{"model": "image classifier", "horizontal_flip": true, "translate": 0.12, "num_classes": 9, "residual_init": "zero_last", "max_precond_dim": 1024, "merge_dims": true}
Rows from block 7 of a small image classifier, named by matrix and row number. Rows with one number belong to one channel. Each number is 128 + 32 x the weight over its row's rms, rounded and kept within 0 to 255. All counts start at 0.
After each channel's rows are labels from the 100 images, of 14848, where the channel reaches its highest value: "patch colour" is the nearest of a few named colours to the mean colour under the peak. Only what is clearly more common there than usual is listed. The data: stained colorectal tissue patches (NCT-CRC-HE-100K). In brackets: how many of the 100.
# convs1: first pointwise conv (model.blocks.7.convs.1.weight, 240x240x1x1), inputs 160-239
# convs3: second pointwise conv (model.blocks.7.convs.3.weight, 240x240x1x1, transposed), outputs 160-239

convs1.152 [147 130 152  76 118 150 176 104  98 106 107 124 109 102 137 166 159 118 170 124 162  93 117 129 119  98 188 144 137 134 143 129 137 141 136 125 154 179 130 128 159 207 154 143 108 100 122 129 149 127 124 185 117 125 170  72  91 105 158 164 143 129 133 113 194 108 120 101 138 119 125 102  70 131  76 151 114 142 173 144]
convs3.152 [223 123 121 109 158 141  87 168 112 161 114 117 122  90 117 145 216 227 114 185 116 158  99 147 131 154 168  88 151  51 122 154 181 196 156  95 121 181 168 163  70 132 119 154 122 129 169 149 154 114 101 111  84  93 133 107 128 123 108 136 141 135 106 119 145 167 138 220 127  98 129  76 138 116 128 115 122 135 158 167]
patch colour: white (81)

convs1.85 [107  92 156 134  60 137 131 167 114 109 144 130  89 153 101 141 192 101 109 107 119 139 113 108 180 138  81 203 158 130 155 217  99 144  85 141 128 138 153 131 134 126 113 161 155 140 106 116 147  70 182 136 111 191 151 100 200 135 139 140  89 134 119 162  38 135 141  72 141 123 111 137 106 198 117 137 115  86 131  78]
convs3.85 [ 94  68 130 156 124 125 116 147 134 100 192 155 117 119 133 143 153 112 154 141 153 154 202 172 199 186 155  97 168 139 162 189 139 125 131 160  78 110 124 148 118 103 111 155 176  94 119 138 145  91 116  90 124 157 126 118 174 123 180 160 102 182 112  94 185 108 189  58  94  77 116 135 123 146 172 143 171 160 156 120]
patch colour: pink (72)

convs1.25 [131 137 174  79 145 158 106  89 150 151  98 133 102 120 150  23 136 151  71  99 115 127 182 139 129 180 131 100 171 153 166 144 127 139 139 197 145 125 167 129 114 159 129 144 163 154 130 133  91 185 141  91 150 192 152 152  87 150 142 113 156  72  99 129  95 138 136 128  86 110 190 149  83 189 163 123 144 130 132 116]
convs3.25 [146 114 103  77 107 123 138 105 139 145 102 167  86 191 143  59 160 180  77 138 110 134 169 163 130 109 162 149 147 109 143  92 183 165 164 194 170 141 152 116 147 137  86 123  96 103 156  90 132 118 139 147 118  82 117 142 181 150  98 138 163  58  89 100 137 152 164 140 169 190 111 170 124  73 113 163 123 120 111  74]
patch colour: grey (52)

convs1.20 [ 92 104 134 206 150  95  43 141 137 159  68  58 100 150  50 163 120 116 102  79 118 114 171 149  91 114 149 135 153 112 179 143 192  97  89 206 123 176 105 115  91 201 131 151 137  99 100 135  99 152  95 115  71 200 117 123 114 109 160 181 200  86 120 164 126 127 132 149 135 129 120 163  71 171 144 156 117 114 162 126]
convs3.20 [ 98 120 179 111 145 141 118 139 123 119 165  96 157 105 178 191 135 159 137 112 102 116 146 133 133 110 151  75  92 149 205 131 151 140 103  91 150 137  85 129  85 138 146 108 137 113 121 141 133  75 113 120 134  97  45  84 109 103 160 119 104 124 126 145 167 130  90 147 149 135  73 123 113  55 163 115  91 135 158  34]
patch colour: white (100)

convs1.102 [127 116 123 129 195 160  97 115 136  58  90 190 108 137 138  98 126 133  86 113 114 104 148 128 131 153 186 154 139 116 132 148 138 148 152 135 159 143 149  91 112  40 144 103 146 119 145  87 134 168 131 117 106  61 149 115  99 114 209 136 160 134 140 168 135 104 168 110 164  84 113 130 133 155 113 144 131 129 195 116]
convs3.102 [ 89 116  89  96 145 159  88  64 108 162  91 175  85 149 102 197  81 128 151 114 172 144 174 120 109 149 133 110 104 115  97 143 134  82  95 126  73 132  97  68 193 179  73 162 134 154 178  93 131 100 136 138 105 111 154 143 118  32  96 120  70 121 126 108 100 191 130 148  95  95  81 144 168 113 125 140 132 104 146  91]
patch colour: white (55)

convs1.66 [148 132 140 109 189 123 141  85  87 238 116  84 130  80 159 106 130 118 130 141 121 121 157 184  85 137  86 110 117 177  92 114  84 109 105 197 152  94  76 125 172 116  80  99 127 125  97 103 140  94 118  74 161 151 143 169 165 116 120  69 168 143 110 132 144 105 173 135 171 131 144 154 113 146 147 100 125  77 131 113]
convs3.66 [151 118  94 143 108 132 127 146 139 190  76 175 114 121  68 139 138 174 155  96 153 101 106 136 153  73 137 164 115  88  88 128 101 137 100 125 100 156 143 141 117 157 128 201 155 188 100  92 149 143  64 147 131 150 121 130 131 169 163 146  74 185  97 163  95 137 143 178 167 107 144 100 170 143 145 129 132  70  97 123]
patch colour: brown (75)

convs1.130 [129 154  88  71 162  95 166  90 160  98 111 154  98 162  93  65  75 190 136 110  87 123 174 117 129 140 164 140 137 162 143 122 123 157 131 116 154 187  89 139  94 151 101  72 103 127 120 108 136 109  53 117  91 157  76 113 114 138 108 122 150  77 139 143 122 122 123 153  84 115 163  76  99 179 134  95 110 181 168 172]
convs3.130 [ 61 130 163 142 117 181 135 194 119 102  89  79 152 146 102 128 127 156 138 139 153 108 122 139 138 130 152 121 177 130 102 100 170 184 147  96 144 100  44 133 141 106 104 129 201  99  59  90 145 114 145 127 108  72 143  89 172 111 131 120 134  69 131 116 130 119 147 103 104 115 116 156 121 134 153 162 139 108  39 119]
patch colour: pink (78)

convs1.16 [140 148 102 142  94 123 124  86 130 130  98 195 134  82 129 147 123 110 197 142 121 104 153  35 122 164 160 102 135  76 172 128 109  93  74 160 136 140 145 118 127 155 124 156 135 185 177 118 184 136 127 140 157 149 140 122 124 192 159  97 114 128 229 101 127 120  57 183  82 135 126 168  93 118 164 140 100 170 136 120]
convs3.16 [159 119 116 174  96  76  96 133 164 164  91 135 171 112 127  87  79 198 155 139 148  94 165 162 190 143 129  87 117 165 169 114 132  77 148 182 162  95 163  71  91 156 133 150 139 190 141 121 143 156 141 182 123  85 148  94 171 111 125 130 152 142 152 129 153 131  94 138 160 111 154 129 154 120 125 157 114 118 108 119]
patch colour: brown (44)

convs1.187 [119  88 126 142 155 164 140 144 106 180 113 174 102 127 130  87 181 139 143 130 130 111 179  33 131 133 162  98 148 177  97 163 176 148  88  67 113 135 182 113 171 225  44 113 148 131  96 153 146 179 126 161 120 135 132 179 109 137 106 127  85  98 119 165 114 137 122 149 135 161  76 112 172 117  91  87  89  65 197  97]
convs3.187 [160 129 122 115 136 103 203 134 125 206  93  89  74 124 129 103 112  97  77 154 137 117 167  74 141  48 170 170 112 123 141 136 144 133 115 114 163 136 127 147 120  60  81 147 130  89  68  87 134 129 172 140 143 123  89 169 133 131 121  60  97  94 151 144 110 110 133  97 135 160 203 100 119 224  91 152 135  96 148 128]
patch colour: brown (74)

convs1.47 [118 125 107 121 185 129 113 170  91 137 132 143 125  98 117 207 160 108  98 124 218 129  94 160 106 131 169  55  14 131 143 167 129 131 107 160 131 126 141 142 105 133  98 161  55  69 132 144 129 148  90 116 131 117 101 150 118 131 153 101 153 132 117 147 132  63 132 106  71 117 102 130  80 107 155 167 108  91 100 113]
convs3.47 [115 108 149  81 106 123 172  88 115 143  99 132 118 107 100 112 131 137  90  99 126 151 147 185 122  84  93 134  95 167 116 150 131 145  98 140 124 160 139  90 169 148 161 138 138  98 119 119 105 144 134 153  84 135 122 146 107  74 123 135  82 152 193 122 151  91 182 114 199 129 104 149  92 101 165 146 132 118 171 153]
patch colour: brown (56)

convs1.206 [162 120 120 105 163 116 121 139 105  92  92 183  92 125 144 140  73 110 116 186 129 127 125 133 134 107  91 145 135 140  63 110 125 127 228  75 141 130 207 186 110 135 148 147 119 118 156 173 133  88 154 107 154  51 114 139 112 115 126 116  97 191 133 140  69 106 143 194  89  77 134 127 139 194 161 171 176 192 128 177]
convs3.206 [172 138 153 133 144  87 165 151 140 128 158  76 123 140  82  95 115 144  71 115 129 116 147 146 142 145 168 136 118 152 140  71 172 106 143 144 177 184 124  90 154 105 100 153 149 109 188 112 160 133 152 146 148 110 194 120 136 195  92 142 126  83  71 145 120 157  88 113 156 138 148 153 125 115 134 133 124  96 151 133]
patch colour: pink (67)

convs1.200 [125 120 135 104 157 106 126 128 106 132 209 152 146 165  90 171  86 115 153  72 153  83 143  74  99  61  68 139 165 139 131 117  90 138 133  99 183 141 130  81  90 102  52 113 127  98 139 102 144 108 145 111 147 171 157 132 218 183 175 161  97 141 150 135 114  85 149 127 102 132  79 118 117 123  62 125 159 101 121 185]
convs3.200 [136 131 131 139 114 103 148 123  51  89 132 148 131  95 129 131 168 113 146 184 153  98 142 132 132  97 145 114 123 169 137 128  46 155 147 175  85  94 146 135 137 148 122 144 176 124 152  91 128 139 133 155 170 129 107  91  99 122  82 147 147 123 143 106 120  82 126  98 128 141  88 118 173  89  98 146  60 187 128 118]
patch colour: brown (64)

convs1.17 [133  92 127 148 139 156 127 132 149 180 103 170 122  65  96 125  97  60 145  63 111 132 141 125 108 117 110 142 152 138  97 162 110 211 160 133 178 107 145 101 181 148 139 111 112 162 170 121 169 137 149 151 176 155 125 160 127 163  89  19 101 124  95 158 128 102 186 148  98 142 137 173  94 142 102  96 145 105 116 102]
convs3.17 [124 109 106 135 169 163 108 120 105 120 132 166  81 113 138 127 128  92 126  97 165 161 132 180 135  63 140 167  55 157 103 114  80 156  81 131 133  88 186 106 108  97 121 156 115 173 121 112 135 107  87 162 101 138  82 120 185 126 136 206 157 144 114 149 217 146 192  90 154 181 159 128 132 124 145 140 105 128 133 112]
patch colour: pink (63)

convs1.87 [120 220 113 141 185 152 162  70 175 184 181 193 137  81 101 162 118  77 148 138 151 136 160 117 155 126 106 104 141 104 143 147 114 189 177 144 102 222 150 149  81 141  89 106 155 164 129 138 119 132 109 114  91  65 109 109 127  66 120 176 147 123 213  82 179  90 123  78 148  96 105 128 124 126 130 112 118 157 108 110]
convs3.87 [108 107 159  95 137  95  80 117 131 159 159 118 139 158 132  86 139  97 106  76 125 130 142 133  99 126 138 167 156 118 109 126 126 191 183  88 106  80 152 131  71 180  93 127  46 124  82 150  68 126 130 187  95 173 152 137 133 137 124 123 159  92 152 119 131 121 144 144 160 101 129 206  68 153 188 113  53 171 133 163]
patch colour: brown (32)

convs1.101 [110 158  62 141 182 122 133 122 158 153 120  98 144 109 118 134 122 147 155 132 126 193 136 192 158  65  82 146  98 165 148  81 158 116 156 207 132  80 109 106 180 149 175  85  82 111 122 118 127  92 106 111 105  91 138 146  95 122 108  77 147 157 163 141  88 122 121 144 141 153 177 151 142 175 126 105 129 130 130 136]
convs3.101 [132 168 126  94 133 145 186  98 156 166 141 145 154 104 110 114  39 137 120 198  93 148 136  75 156 104  48 136 118 108 145 130 153 123 143 119 129 140 151 129 139 142 197 102 162 155 159 114 131 127  64 139  31 124 200 181  92  92 127 142 116 140  86 100  84 126 166 146  88 114 130 113 151 190 127 177 123 172 145 137]
patch colour: pink (73)

convs1.9 [151 115 112 114 143 123 165 128 143 151 163 120  90 116 163 197 147 154 109 178 139 124  85  96 103 163 120 150 171 161 125 121 181 143  69 155 147  79 166 178 116  61 129  84 167 129  86 148   0 136  60 141  64 145 154 139 205 134  75 174 133 146 139 145 146 110 118 165 115  83 147 130 195 143 141 120 137 128 105 140]
convs3.9 [ 73 102 134  96 148 150 102  95 113 160 127 173  63 138 193 127 168 148 100 128 158 127  98 147 121 124 171 133 119 138 189 184 118  44 119  86  62 112 121  96 117 129 102 138 115 139  86  81  95 149 128 114 176 109 129 118 114 186  92 152 131 126  66 157 108 161  94  98 156  85 106 148  62 114 168 181  92 173 103  76]
patch colour: pink (96)

convs1.220 [118 127  75 143 140 148 225 120 154  67 116 136  89 115 118 162 117 172 163 131 125  80 167 168  84 171 145  75 150 136 159 103 188 164 108 101 100 168 102 152 124 132 106  73 160 167  95 143 168  96 128  97 123 148 187 156 101 135  86 145 115 136 145 146 117 103 113 107 111 183 179 131 144 153 161 130 142 165 134 161]
convs3.220 [139 104 105  90 116 155  98  98 161  83 130 104  71 112 157 126 175 173 128 158 118 114  49 128 132 124 154 176  72 136  74 171 146 102  86  86 138 105  87 168  51 134 142 150 132 178 114 148 141  96 108 134 134 134  91  76 120 121 112 143 155 153 114  93 181 168 146 114 198 132 111  66 198 135 102 133 101 124 140 165]
patch colour: pink (64)

convs1.174 [ 93 113 117 107 192  88 204 101 104 150 145 110 111 136   0 164 164 138 134 160 122 113 143 158 124 118 128 118 148 147 125 107  46 136 145 121 140 172  74 110 139 113 117 127 160 158 145 170 124  66 144 104  97  93 163 190 102 126 115 123 157  90 137  84 126 124 142 159  96 166 165 122 221 146 132  93 143 127 164 131]
convs3.174 [153 115 133 164 136 107 129 158 144 166 182 172 165 135 168 170 143 128 176 144  66  90 164 107 155 191 104 126 133 125  80 210  93 102 144 136 152 111 179 157 126 106 152 142 129 127 116 157 121 123  96 159 152  87  69 205 132  91 216  93  69 116 122 137 136 123 148 169 146  91 123  67 174  76 117 120 143 140 101 120]
patch colour: white (70)

convs1.136 [115 130 102 119 143 177 168 119 136 100 169 162 143 108 150 114 138 196 112  74 105 110 148  69 169 133 104 135 162 146 119  73 114 121 148 142 113 187 113 127 152  91 151 114 158 114 120 141 117 141 165 109 204 143 102 142 174 145 130 127 151 161  28 186 113 121  69 131 116  90  83 137 113 166 128 133 130 120 130 113]
convs3.136 [140 133 117 162 139 174 172 102  71  92 196  97 130  96 112 106  90 187 114  37 115  80 145 148 125 151  96 114 133 132  87 154 171  83 159 125 174 126 166 112 133 108  87 155  63  95 155 157 149 118 150 132 132  76 122 156 134  91 201 111 134 126 151 150 146 110 144  88 117 117  96 112 127 100 156  59 184 157 131 154]
patch colour: brown (45); red (29)

convs1.92 [100 115 108  87 107 147 140 145 134  85  98 129 157 161 179  93 108 130 115 148 109 154 117 136 128 161 157 114 135 103 142 116  98  95 140 147 130 151 207 114  93 136 120 124 111 106 149 120 118  79 119 149 153 138 102 110 100 103 122  61  69 104  84 126 153 110 118 155 129 138 191 100 133 255  41  93 135 102 129 137]
convs3.92 [113 149 100 128 170 106 141 110  79  99 125 125  95 178  98 109 125 127 136 159 100 148 122 110 170 161 172  99 191 151 101 161 123 140 111 196 160  47 176 129 103 122 112 158 147 144  87 100 110 113 103 132 106 132  80 134 129  89 135 206 134 162 162 158  86 138 132 100 121 120 152 127  98  68 130 177 142 105 122 127]
patch colour: purple (34)

convs1.31 [107 120 107 175 158 176  72 152 140 117 146 135  69 107 107 153  93 166  80 149 104 157 106 148 137 156 176 148 122 145 105 145  91 143 163  68 121  80 117 173 141 129 118 112 123 176 149 139 128 152 140 152 119 150  79  99 115 165 105 105 179 141 167 118 184 156  90 157 101 175 131 193 148 129  95 115 155 147 146  84]
convs3.31 [115 166 141 113  69  69 156 157 229 119  97 157 150  63 135 127  87 151 143 121 111 114 137 119 109 138 127 124 137 138  80  72  98 128 110 150 153 166 151  36 110 148 173 108 155 123 129 102 136 206 129 151 147 111 125 115 135  56 101 140 108 190 135 140  67 150 131 131 145 114 157 176 116 126  92 144 121 113 110 100]
patch colour: red (27)

convs1.67 [130 122 147  79 164 141 158 118  68 173 163 143 156 133 119 163 169 148 140  70 122 189 144 154 114 155 135  67 134 155 148 127 147 141 188 148 177 153 138 139 130 145 123 172 141 160 140 100 171  87 166 149 138 127 114 186 118  96  63 112 173 178 163 139  81 120 123 183  96  90 165 157  83 130 119  51 125 179 133 160]
convs3.67 [ 88 151 151  44 191 154 141 171 170 167  78 160 132 139 133 128 125 176 189 165 110 121 151 119  89 120 135 108  78 160 128 156 141  99 173 122 168 144 114 160  90 116 146 131 155 122 125 118  63 138 140 148 134 101  95  96 119 111 156 156 113 117 105 142  86  80  74 149 163  99 139 153  46 121 176 105 128 101 112 123]
patch colour: red (36); brown (36)

convs1.91 [147 151 123 113 150  68   5 147 154 157 126 110 170 197  84 139 151 114 125 102 134 125 101 142 138 105 170 137  89 166 115 123 173 153 201 134 145  67 159  72 122  80 109 113 164 140 121 124 131 134 151 156 105 125 154  98 154 128  98 153 128 163 119 160 164 159 139 113 159  97 156 159 172 120 123 137  99 114 169 119]
convs3.91 [ 17 164 140 141 146 101 126 136 147 129 187 100  94 104 118 148 146 178 143 127 104 149  98  82  80 109 146 122 109 114 101  46 138  73 173 140 125 107 116  84 126 156 118 132 184 108 115 124 148 121 184 117  95 112 135 147 129  67  75 127 165 103 129 137 129  96 143  97 110 128 157 117  69 149 160 191 170 112 120  83]
patch colour: white (83)

convs1.194 [152 117 107 136 140 101 175 154 116 204 164 142 144 115  96 189 184 110 127 152  93 126  99 133 171  99  82 164 125 129 165  84 107 123 125  75 100 101 113 120 110  91  66 131 133 195 125 172  91 131 104 106 153 156 166 137 139 123  65 150 173  91 154  67 123 156 110 192 120  79 120 102 106 109 138 148 137 159 134 147]
convs3.194 [147 177  94 135 128 113  81 168 151 118  91 158  51 152 119 108 207 151 118 115 109  90 147 107  92 116 184 136 137 135 100 132 158 116 148 139 140  89 107 139  98 147 115 132 154 146 131 112 139 155 169 175 130  85 202 189 146 177 149 135  62 104 135 103 133 119 132 169 153 136 188 138  90 143 128 108 170 128 104  77]
patch colour: brown (44)

convs1.7 [147  85 104  95 235  89 141 125 126 163 222  49 120 104 129 120  97 100 135 133 104 128 122  58 163 138  47 114 134 179  89 147  90 190 101 138 145 170 148 160 118 201 121 218 153 159 132 113 122 154 142 126  84 162 100 131  82  99 133 128 152 114 120  81 201 133  59 137 109 102 141 122 134  92 118 112 140 143 157 160]
convs3.7 [134 105 163  91  94 119 128 137 171  96 120  85  67 120 130 122  16 160 159  75 163 124 125 125  71  98 149 194 138 105 157 135 174 160 117  83  68 100 113 129 125 176 164 123 165 109 150 145 126 174 140 139 127 151 107 165 155 118 137 167 119  94 121 181 131  88  90 124 144 132 115 107 115 153 119 194 124 109 163 140]
patch colour: pink (74)

convs1.10 [165 156 121  91 142  96 135 141 100 151 122 129 114 143  84 120 136 129 179 114 108 142  78 144 116  85 162 127 160 191 153 122 255  99  73 156 140 160 134 170 188 110 133 116 165 145 143 131 134 102 170 131 110 108  99  99 124 122  78 120 107 158 141 121 122 146 140  82 133 121  79  80 115 107  47 132 130  80 164 104]
convs3.10 [ 43 145 114 140 152  82 141 120 104 106 123 169 162 125 122 192 122 145 141 122 128 116 143 108 148 134 124 168 142 100 127 152  60  96 158  98  84 183 181 175 198 118  92 156 189 160 109 128 208 116 115 105 151 200  94  85 112 134 114  85 139 120 142  83 144  92 149 111 106  84 121 154 166 151 138  93 140 125  59 125]
patch colour: white (98)

convs1.172 [132  86  83 108 155 153  97 111 141 127 112 110 107 143 137 115 100 129 130 147 162  97 146 147 142 118 135 104 156  78 198  98 116 140 104  51 203 166 121 152 111 113  87 117  74 114 154 105  76 135 117 122 180 144  59 101 103  90 127 123 119 153 129  66 160 112 111 131 114 148 160 119  91 126 139 111 137 174 162 178]
convs3.172 [114 145 128 136 141 101 148  78 131 147 100 150 164 140 174 118  93 140 122 160 145 120 112 102 139 149 226 147 133 157 149 112 186 132  86 152 153 132 150  89 100 135 106 125 130 212  95 146 175 102 169 130 127  82 182 139 116 136 109  97 114 156 140 177 133 119 101 124  78 109 135 102 124 112 102 128 118 152 187 144]
patch colour: white (89)

convs1.181 [ 77 106  87 146 106 153  72  16  89 130 167 163 147 116 115 122 165 156 122 111 135 136 170 123 117 165  76 164 126 154 147  91 205 149 126 103  71  97 137  95 110  82  94 121 130 143 129  99 134 156 154 122 130 152 186 130 111 130 175 124 105 133  93 137 158 147 129 108 136 135 135 181 153 142 128 137 103 139 107 116]
convs3.181 [163 130 143  95 129  79 137 130 128 122 120 103 145  72 183 124 129 120  59 175 169 117 138 150  98 116  97  98 116 144 156 185 159  98 138  89 114 132 140 127 160 115 127  84  82 132 153  84 104 191 126 127 139 189  94 102  94 118 147  85 166 159 150 161 177 147 116 122 142 161 132 111 136 102 117 159  65 140 178  70]
patch colour: white (86)

convs1.18 [116 118 112 131 180 173 101 126  94 131 123 160 138  91 109 167 135 134  90  82 117 106 150 132 101 119  81 144 156 125 150 136 113 108  78  98 125 161  90 164 102 174  87 123 138 170 144 124 170 167 140 140 128 186 109 109 178  89 108  42  59  96 110  76 132 112  52 135 144 121 164  99 159 141  80  93 111 118 170 148]
convs3.18 [123 141 159 116 159 158  97  72 112 109 144 172 135 139  73 109 123 109 150 159 171 125 154 102 157 150 140 127 151  90 162 125  73 148  98 124 122 115 203 182 158 188  91 153 158 159  95 157  94 152  66 148 166 158 141 152 144  93  80 123  75  78  77 121 166 142 104  66 124 157  91 117 109 128 120 146 146 158 116 152]
patch colour: pink (78)

convs1.217 [116 122  90 196 171 144 144  99 124  99 136 143 133 140 184 184 129 170 160  58 140  91 111 127 149  89 153 156 111 141 125 116 134 132 162  88 112 107  84 101 165 180  97 123  90 196 119 137 135 176 102 123 146  97 107 135  93 143  54  88 149 143 145 175 129 139 148 150 184 150 143 156 172 145 117 111 128 140 133 165]
convs3.217 [ 78 118 109 164  90 131  82  75 127  71 165 120 122 133 121 102 145 106 133 100 148 106 153  79 156 135 108 130 177 136 152 123 105 114 121 167 152 176 115  96  89 180 129  72 111 104 111 163 146  94  99  85 125 106  95 173  57 134 166  88  86  75 149 128 156 154 133 130 158 104  83 139  81  67 104 122 141 128 107 147]
patch colour: grey (48)