Weights of a small image classifier: batches of 256, 90422 training examples.
Rows from block 2 of a small image classifier, named by matrix and row number. Rows with one number belong to one channel. Each number is 128 + 32 x the weight over its row's rms, rounded and kept within 0 to 255. All counts start at 0. Numbers have three digits each.
Before each channel's rows are labels from the 100 images, of 14848, where the channel reaches its highest value: "top examples" is what is common among them; "place" is the part of the image that holds the peak. Only what is clearly more common there than usual is listed. The data: stained colorectal tissue patches (NCT-CRC-HE-100K).
# convs1: first pointwise conv (model.blocks.2.convs.1.weight, 160x160x1x1), inputs 0-159
# convs3: second pointwise conv (model.blocks.2.convs.3.weight, 160x160x1x1, transposed), outputs 0-159

top examples: tissue: lymphocytes
place: top right
convs1.125:190097115088122157158123066135129135115160152112141139108206114121111140165135123121210121128100110097103135152154151177150170126067101112108101100160156183088133153087135115124171162136100129109128149150087172046058099124120136124091152143192165101116123147176116132119182149142122149186112166177154087121140137121153149136135120143088157142183173080099072078110128096149156079121104117083161088126143134236090104129128106094113119095161144155162115144164128075180177144159091092
convs3.125:142102091175119111125137071148086148168116059091126135151146132172104151067146134105180163127165095079132135165123190122186089167187188105132214091116150137150154116144174127159122171160105137152130117162103122193181113124148114170132056120127175123104138138117110141135099159172109137128180130126097089134191164163142117089139125101090121176132119168078134096123145119116149224135085106153128141138100079114145100149099131114204149111157164110095124160163127162146154048148098108

top examples: tissue: debris
place: top left
convs1.52:156100102090117056137095141132122156141167111093134125047035175165148121187054103136128130078117149114156134135127111107143144094145091191142157151142122132132081120152217137064135090122153130164141136130127125179143135114116136241154110133183089131116142122164084165146169120114134109111142144138143102136128147110149103143133133185169181122093144197094144140125133123198122094115081104128100094156143111149172132151131200171140101112134126051135137197107155160109101120142091116
convs3.52:144115127075111079134157057182096065089123196164108071162116146083119168077075157124183138134142105123059174085146088164118184108101124114124110130110165130149097137133154131109128127140154118160129113138114133093121112199201182071128142159143107191153150140140089167086107156139174116047124111165094176070067164090130124150150120172138147129110106194139178121134095137098140104129082158160153098105141081120132168161170130159110083114140149096116135115133175122137171140138162117

top examples: tissue: smooth muscle; tissue: debris
place: top left
convs1.83:160125055086170125168152150122119121134167151146181095108074193075084151100125160100135101146165130087175078144121105143135120144171094132054134160119135111098086163119116173130163100074101171126113148101085087161122179144136068185142180113099065144131147112133100159114144168149072172167130062110161084121167148096131143107148136144153165085128110133158121105115111175108100116092124123175064100191093164129183205155115133135189104075119161137113153115122132160155089135145131150
convs3.83:149092091147059122120127142176115143106145104103153137132127074112132138123143095150144151121086091151106144135144111127183164138138141124125085065136090104093000221119128155143153178150118092180127094162167185110133117097131121066118159158161105150137141148185095189079154101095131121097174137129117179124123117153150130153190200103138160148101137147126159041146115088112147184126115172145118163117177124145176149194129137146130091118121160134156077123113105107135099128180111133

top examples: tissue: lymphocytes
place: middle right; bottom right
convs1.9:110104107124157123120145113145155133186127153132150114126144177200172059192134111115090125166177145062122152077140132071112085110136130069083119165196157158143105114108129108109091157160088169157194109133110115150231116119144138080144114136094110088110100133132079142172141133083098102152120133107164154155136130184117116101123110115085145105116129133124127148063115112167103108130132133071103084173135078046145225126140118146109171190139057118123162094145130125152124120113103115
convs3.9:193132102160098154078189121132116122128159098114138121118114200168099099160166110063144167105136118202173197152075119137121188141147111090144115100092086158140120167091125097140076126119079121134068145147147117138157115187142119086115064119060167149158098121145145090107074110107106108107119112164157093118135107081148110131102177164165126148195150134097081100132098141078128200169152139143117161131086148096096094126117164062130135098139063136142175119158080121142154111079117100

top examples: tissue: debris
place: top left
convs1.1:098130128057111126116153082118102084128129128104118094153139105139076177173164115099115163098124131129098088130136081127186063119176197153137141158106111136127037161153101135128134116112140085166041111119078188111126175135125119143086139173114231122124101066064103150158138146174081104083196140128121123179177151112155125095148135116154118140118144182100118108146113156130063118148144172144124137118123158111128118120170038189140148130135163084126110105106113102122099149135098133
convs3.1:118202110136164140124089174117143178118192116065117173157131120114124108133115141107083177090164177138096076122124150099080134119120128086184159099159134119066134130132180120091121184059143160193174064113134131122156135078173116118084116071137088175165139161131175104070146123154131142115132076130118154161119149112122114123167087190151152160126072095117095106136123043088185090132148157125095198141082082139141102174175130134146161130125175151130099102105120154158138134123124137

top examples: tissue: smooth muscle; tissue: debris
place: top left
convs1.107:131156124119087060133124083110144116131139162171117123108076177203099078135091132086172101107120088121135164108126093140138151028130151107162138111139151078172093108126132106148093155091116159130103170142134114150204073106142106157135099171138118081198150119131096141096100095195149146102144101104133111124166110146070153136111138098132149171098106171094128148157110146117095121157106155106086130193146178103083157100152174131118124113151135138220115140191079113166092081120053109
convs3.107:132122187135129082105212050139131121124100117063126157149075131128139123158137135088154119106090126098176119060145136123063098134085121128156097146135140124130094129138086126131104096123078144119194153111168122107073081133131162112128137076160157158175093165111116132146104121150162104218125197136129129146052136104138137095133135085111116119096095134154121100150112145153103166074101115104112166148160071137133170162082173135152113035162149171108192144076075121104182121138103103

top examples: tissue: debris; tissue: smooth muscle
place: top left
convs1.18:179102166102082128141151115142148178152078192110213202122093088131149134129150120135145101083137123129189116159111110120143122071166150132149163151115137142153097100180130180200123118170102184114053138057151128146158090160137132176057184156084085146146115136104086112151141130160119135150182140091107090144138128132139139114113171098115116140115095094140143064124151116114186139119097188184078124091148129183136131088146157095150164103074139182138114093152134174147149111120155168
convs3.18:160100111132094170164125126140091132116094176150176070066130122168166187109127160129139127102133125114163168090113179158117090115123221103177095114166153121104161080150122157154125116127124144117167164125097147142110128122133103137146101115190167123190137121128149157191163163118190155127094160172182124133149143115107111066077058134167077128115113128095106163125136148103115129213129170116066144105057093098105195111126145092128120111144171055078141143127178122158080122129111139

top examples: tissue: lymphocytes
place: bottom right
convs1.97:106137151058140123128125095112119097145118126118062110084057166144171200114124153128087118131139139085108122095181131094087140163086106095156112118122119145145082140160101120149152124154202155112157104115213097111135122125148160049104104177075118128123107142187144192072111064141114150089124159138203113146100123119094169131154112158147106122160122085064095134151115116112165109214120142111137058133108130065134108124149095146121129132091110158179124111143054190138130106130127158
convs3.97:155096122077089167141105127177060183169111126166103145167157089097123167125139105101022114124160155105157153070100112180079117086144128117156136139052163093117147102124114158125141145115130107165064105125160143136110126138066157065106106152084081107092096120144167147152112146155135144191088060146098119157153138078150096119164150140139127109131094108139112145174112179154115152157078148110109158109162117086101162193072119105152102148173168149134120136160142053155136139125151065

top examples: tissue: debris
place: top left
convs1.96:097132159185134186109163102141157099106152098171166135118156136146081193085092146126122125097080124102194113118103160197169150105167142101080153160120201113092109127143133128125095182089090115128095120100192171060105122157081078185125124179104125118119110128122139162095071146155131127146181164135108117138128158114156131181099125118127104124144118084156145155103140082138194155146127141202164054136138166133136076136094100167172145138082134135080140123108178059148144144066117121
convs3.96:143124166111166131139143127096155110100107148119119135107217145096147125150213174134107162109109139187130107105077146177123112089153150134056101152100149149131077172134142074161114161106119185132150138105223132147126100116182153090186131095164161143110117172131162065090116116133111094093166107172130123186067108114142135113139087131120181149096136133112158131188142150073105134115140130194133145140166053100137147163126077150174101110123129205162125126122151175153158120191138137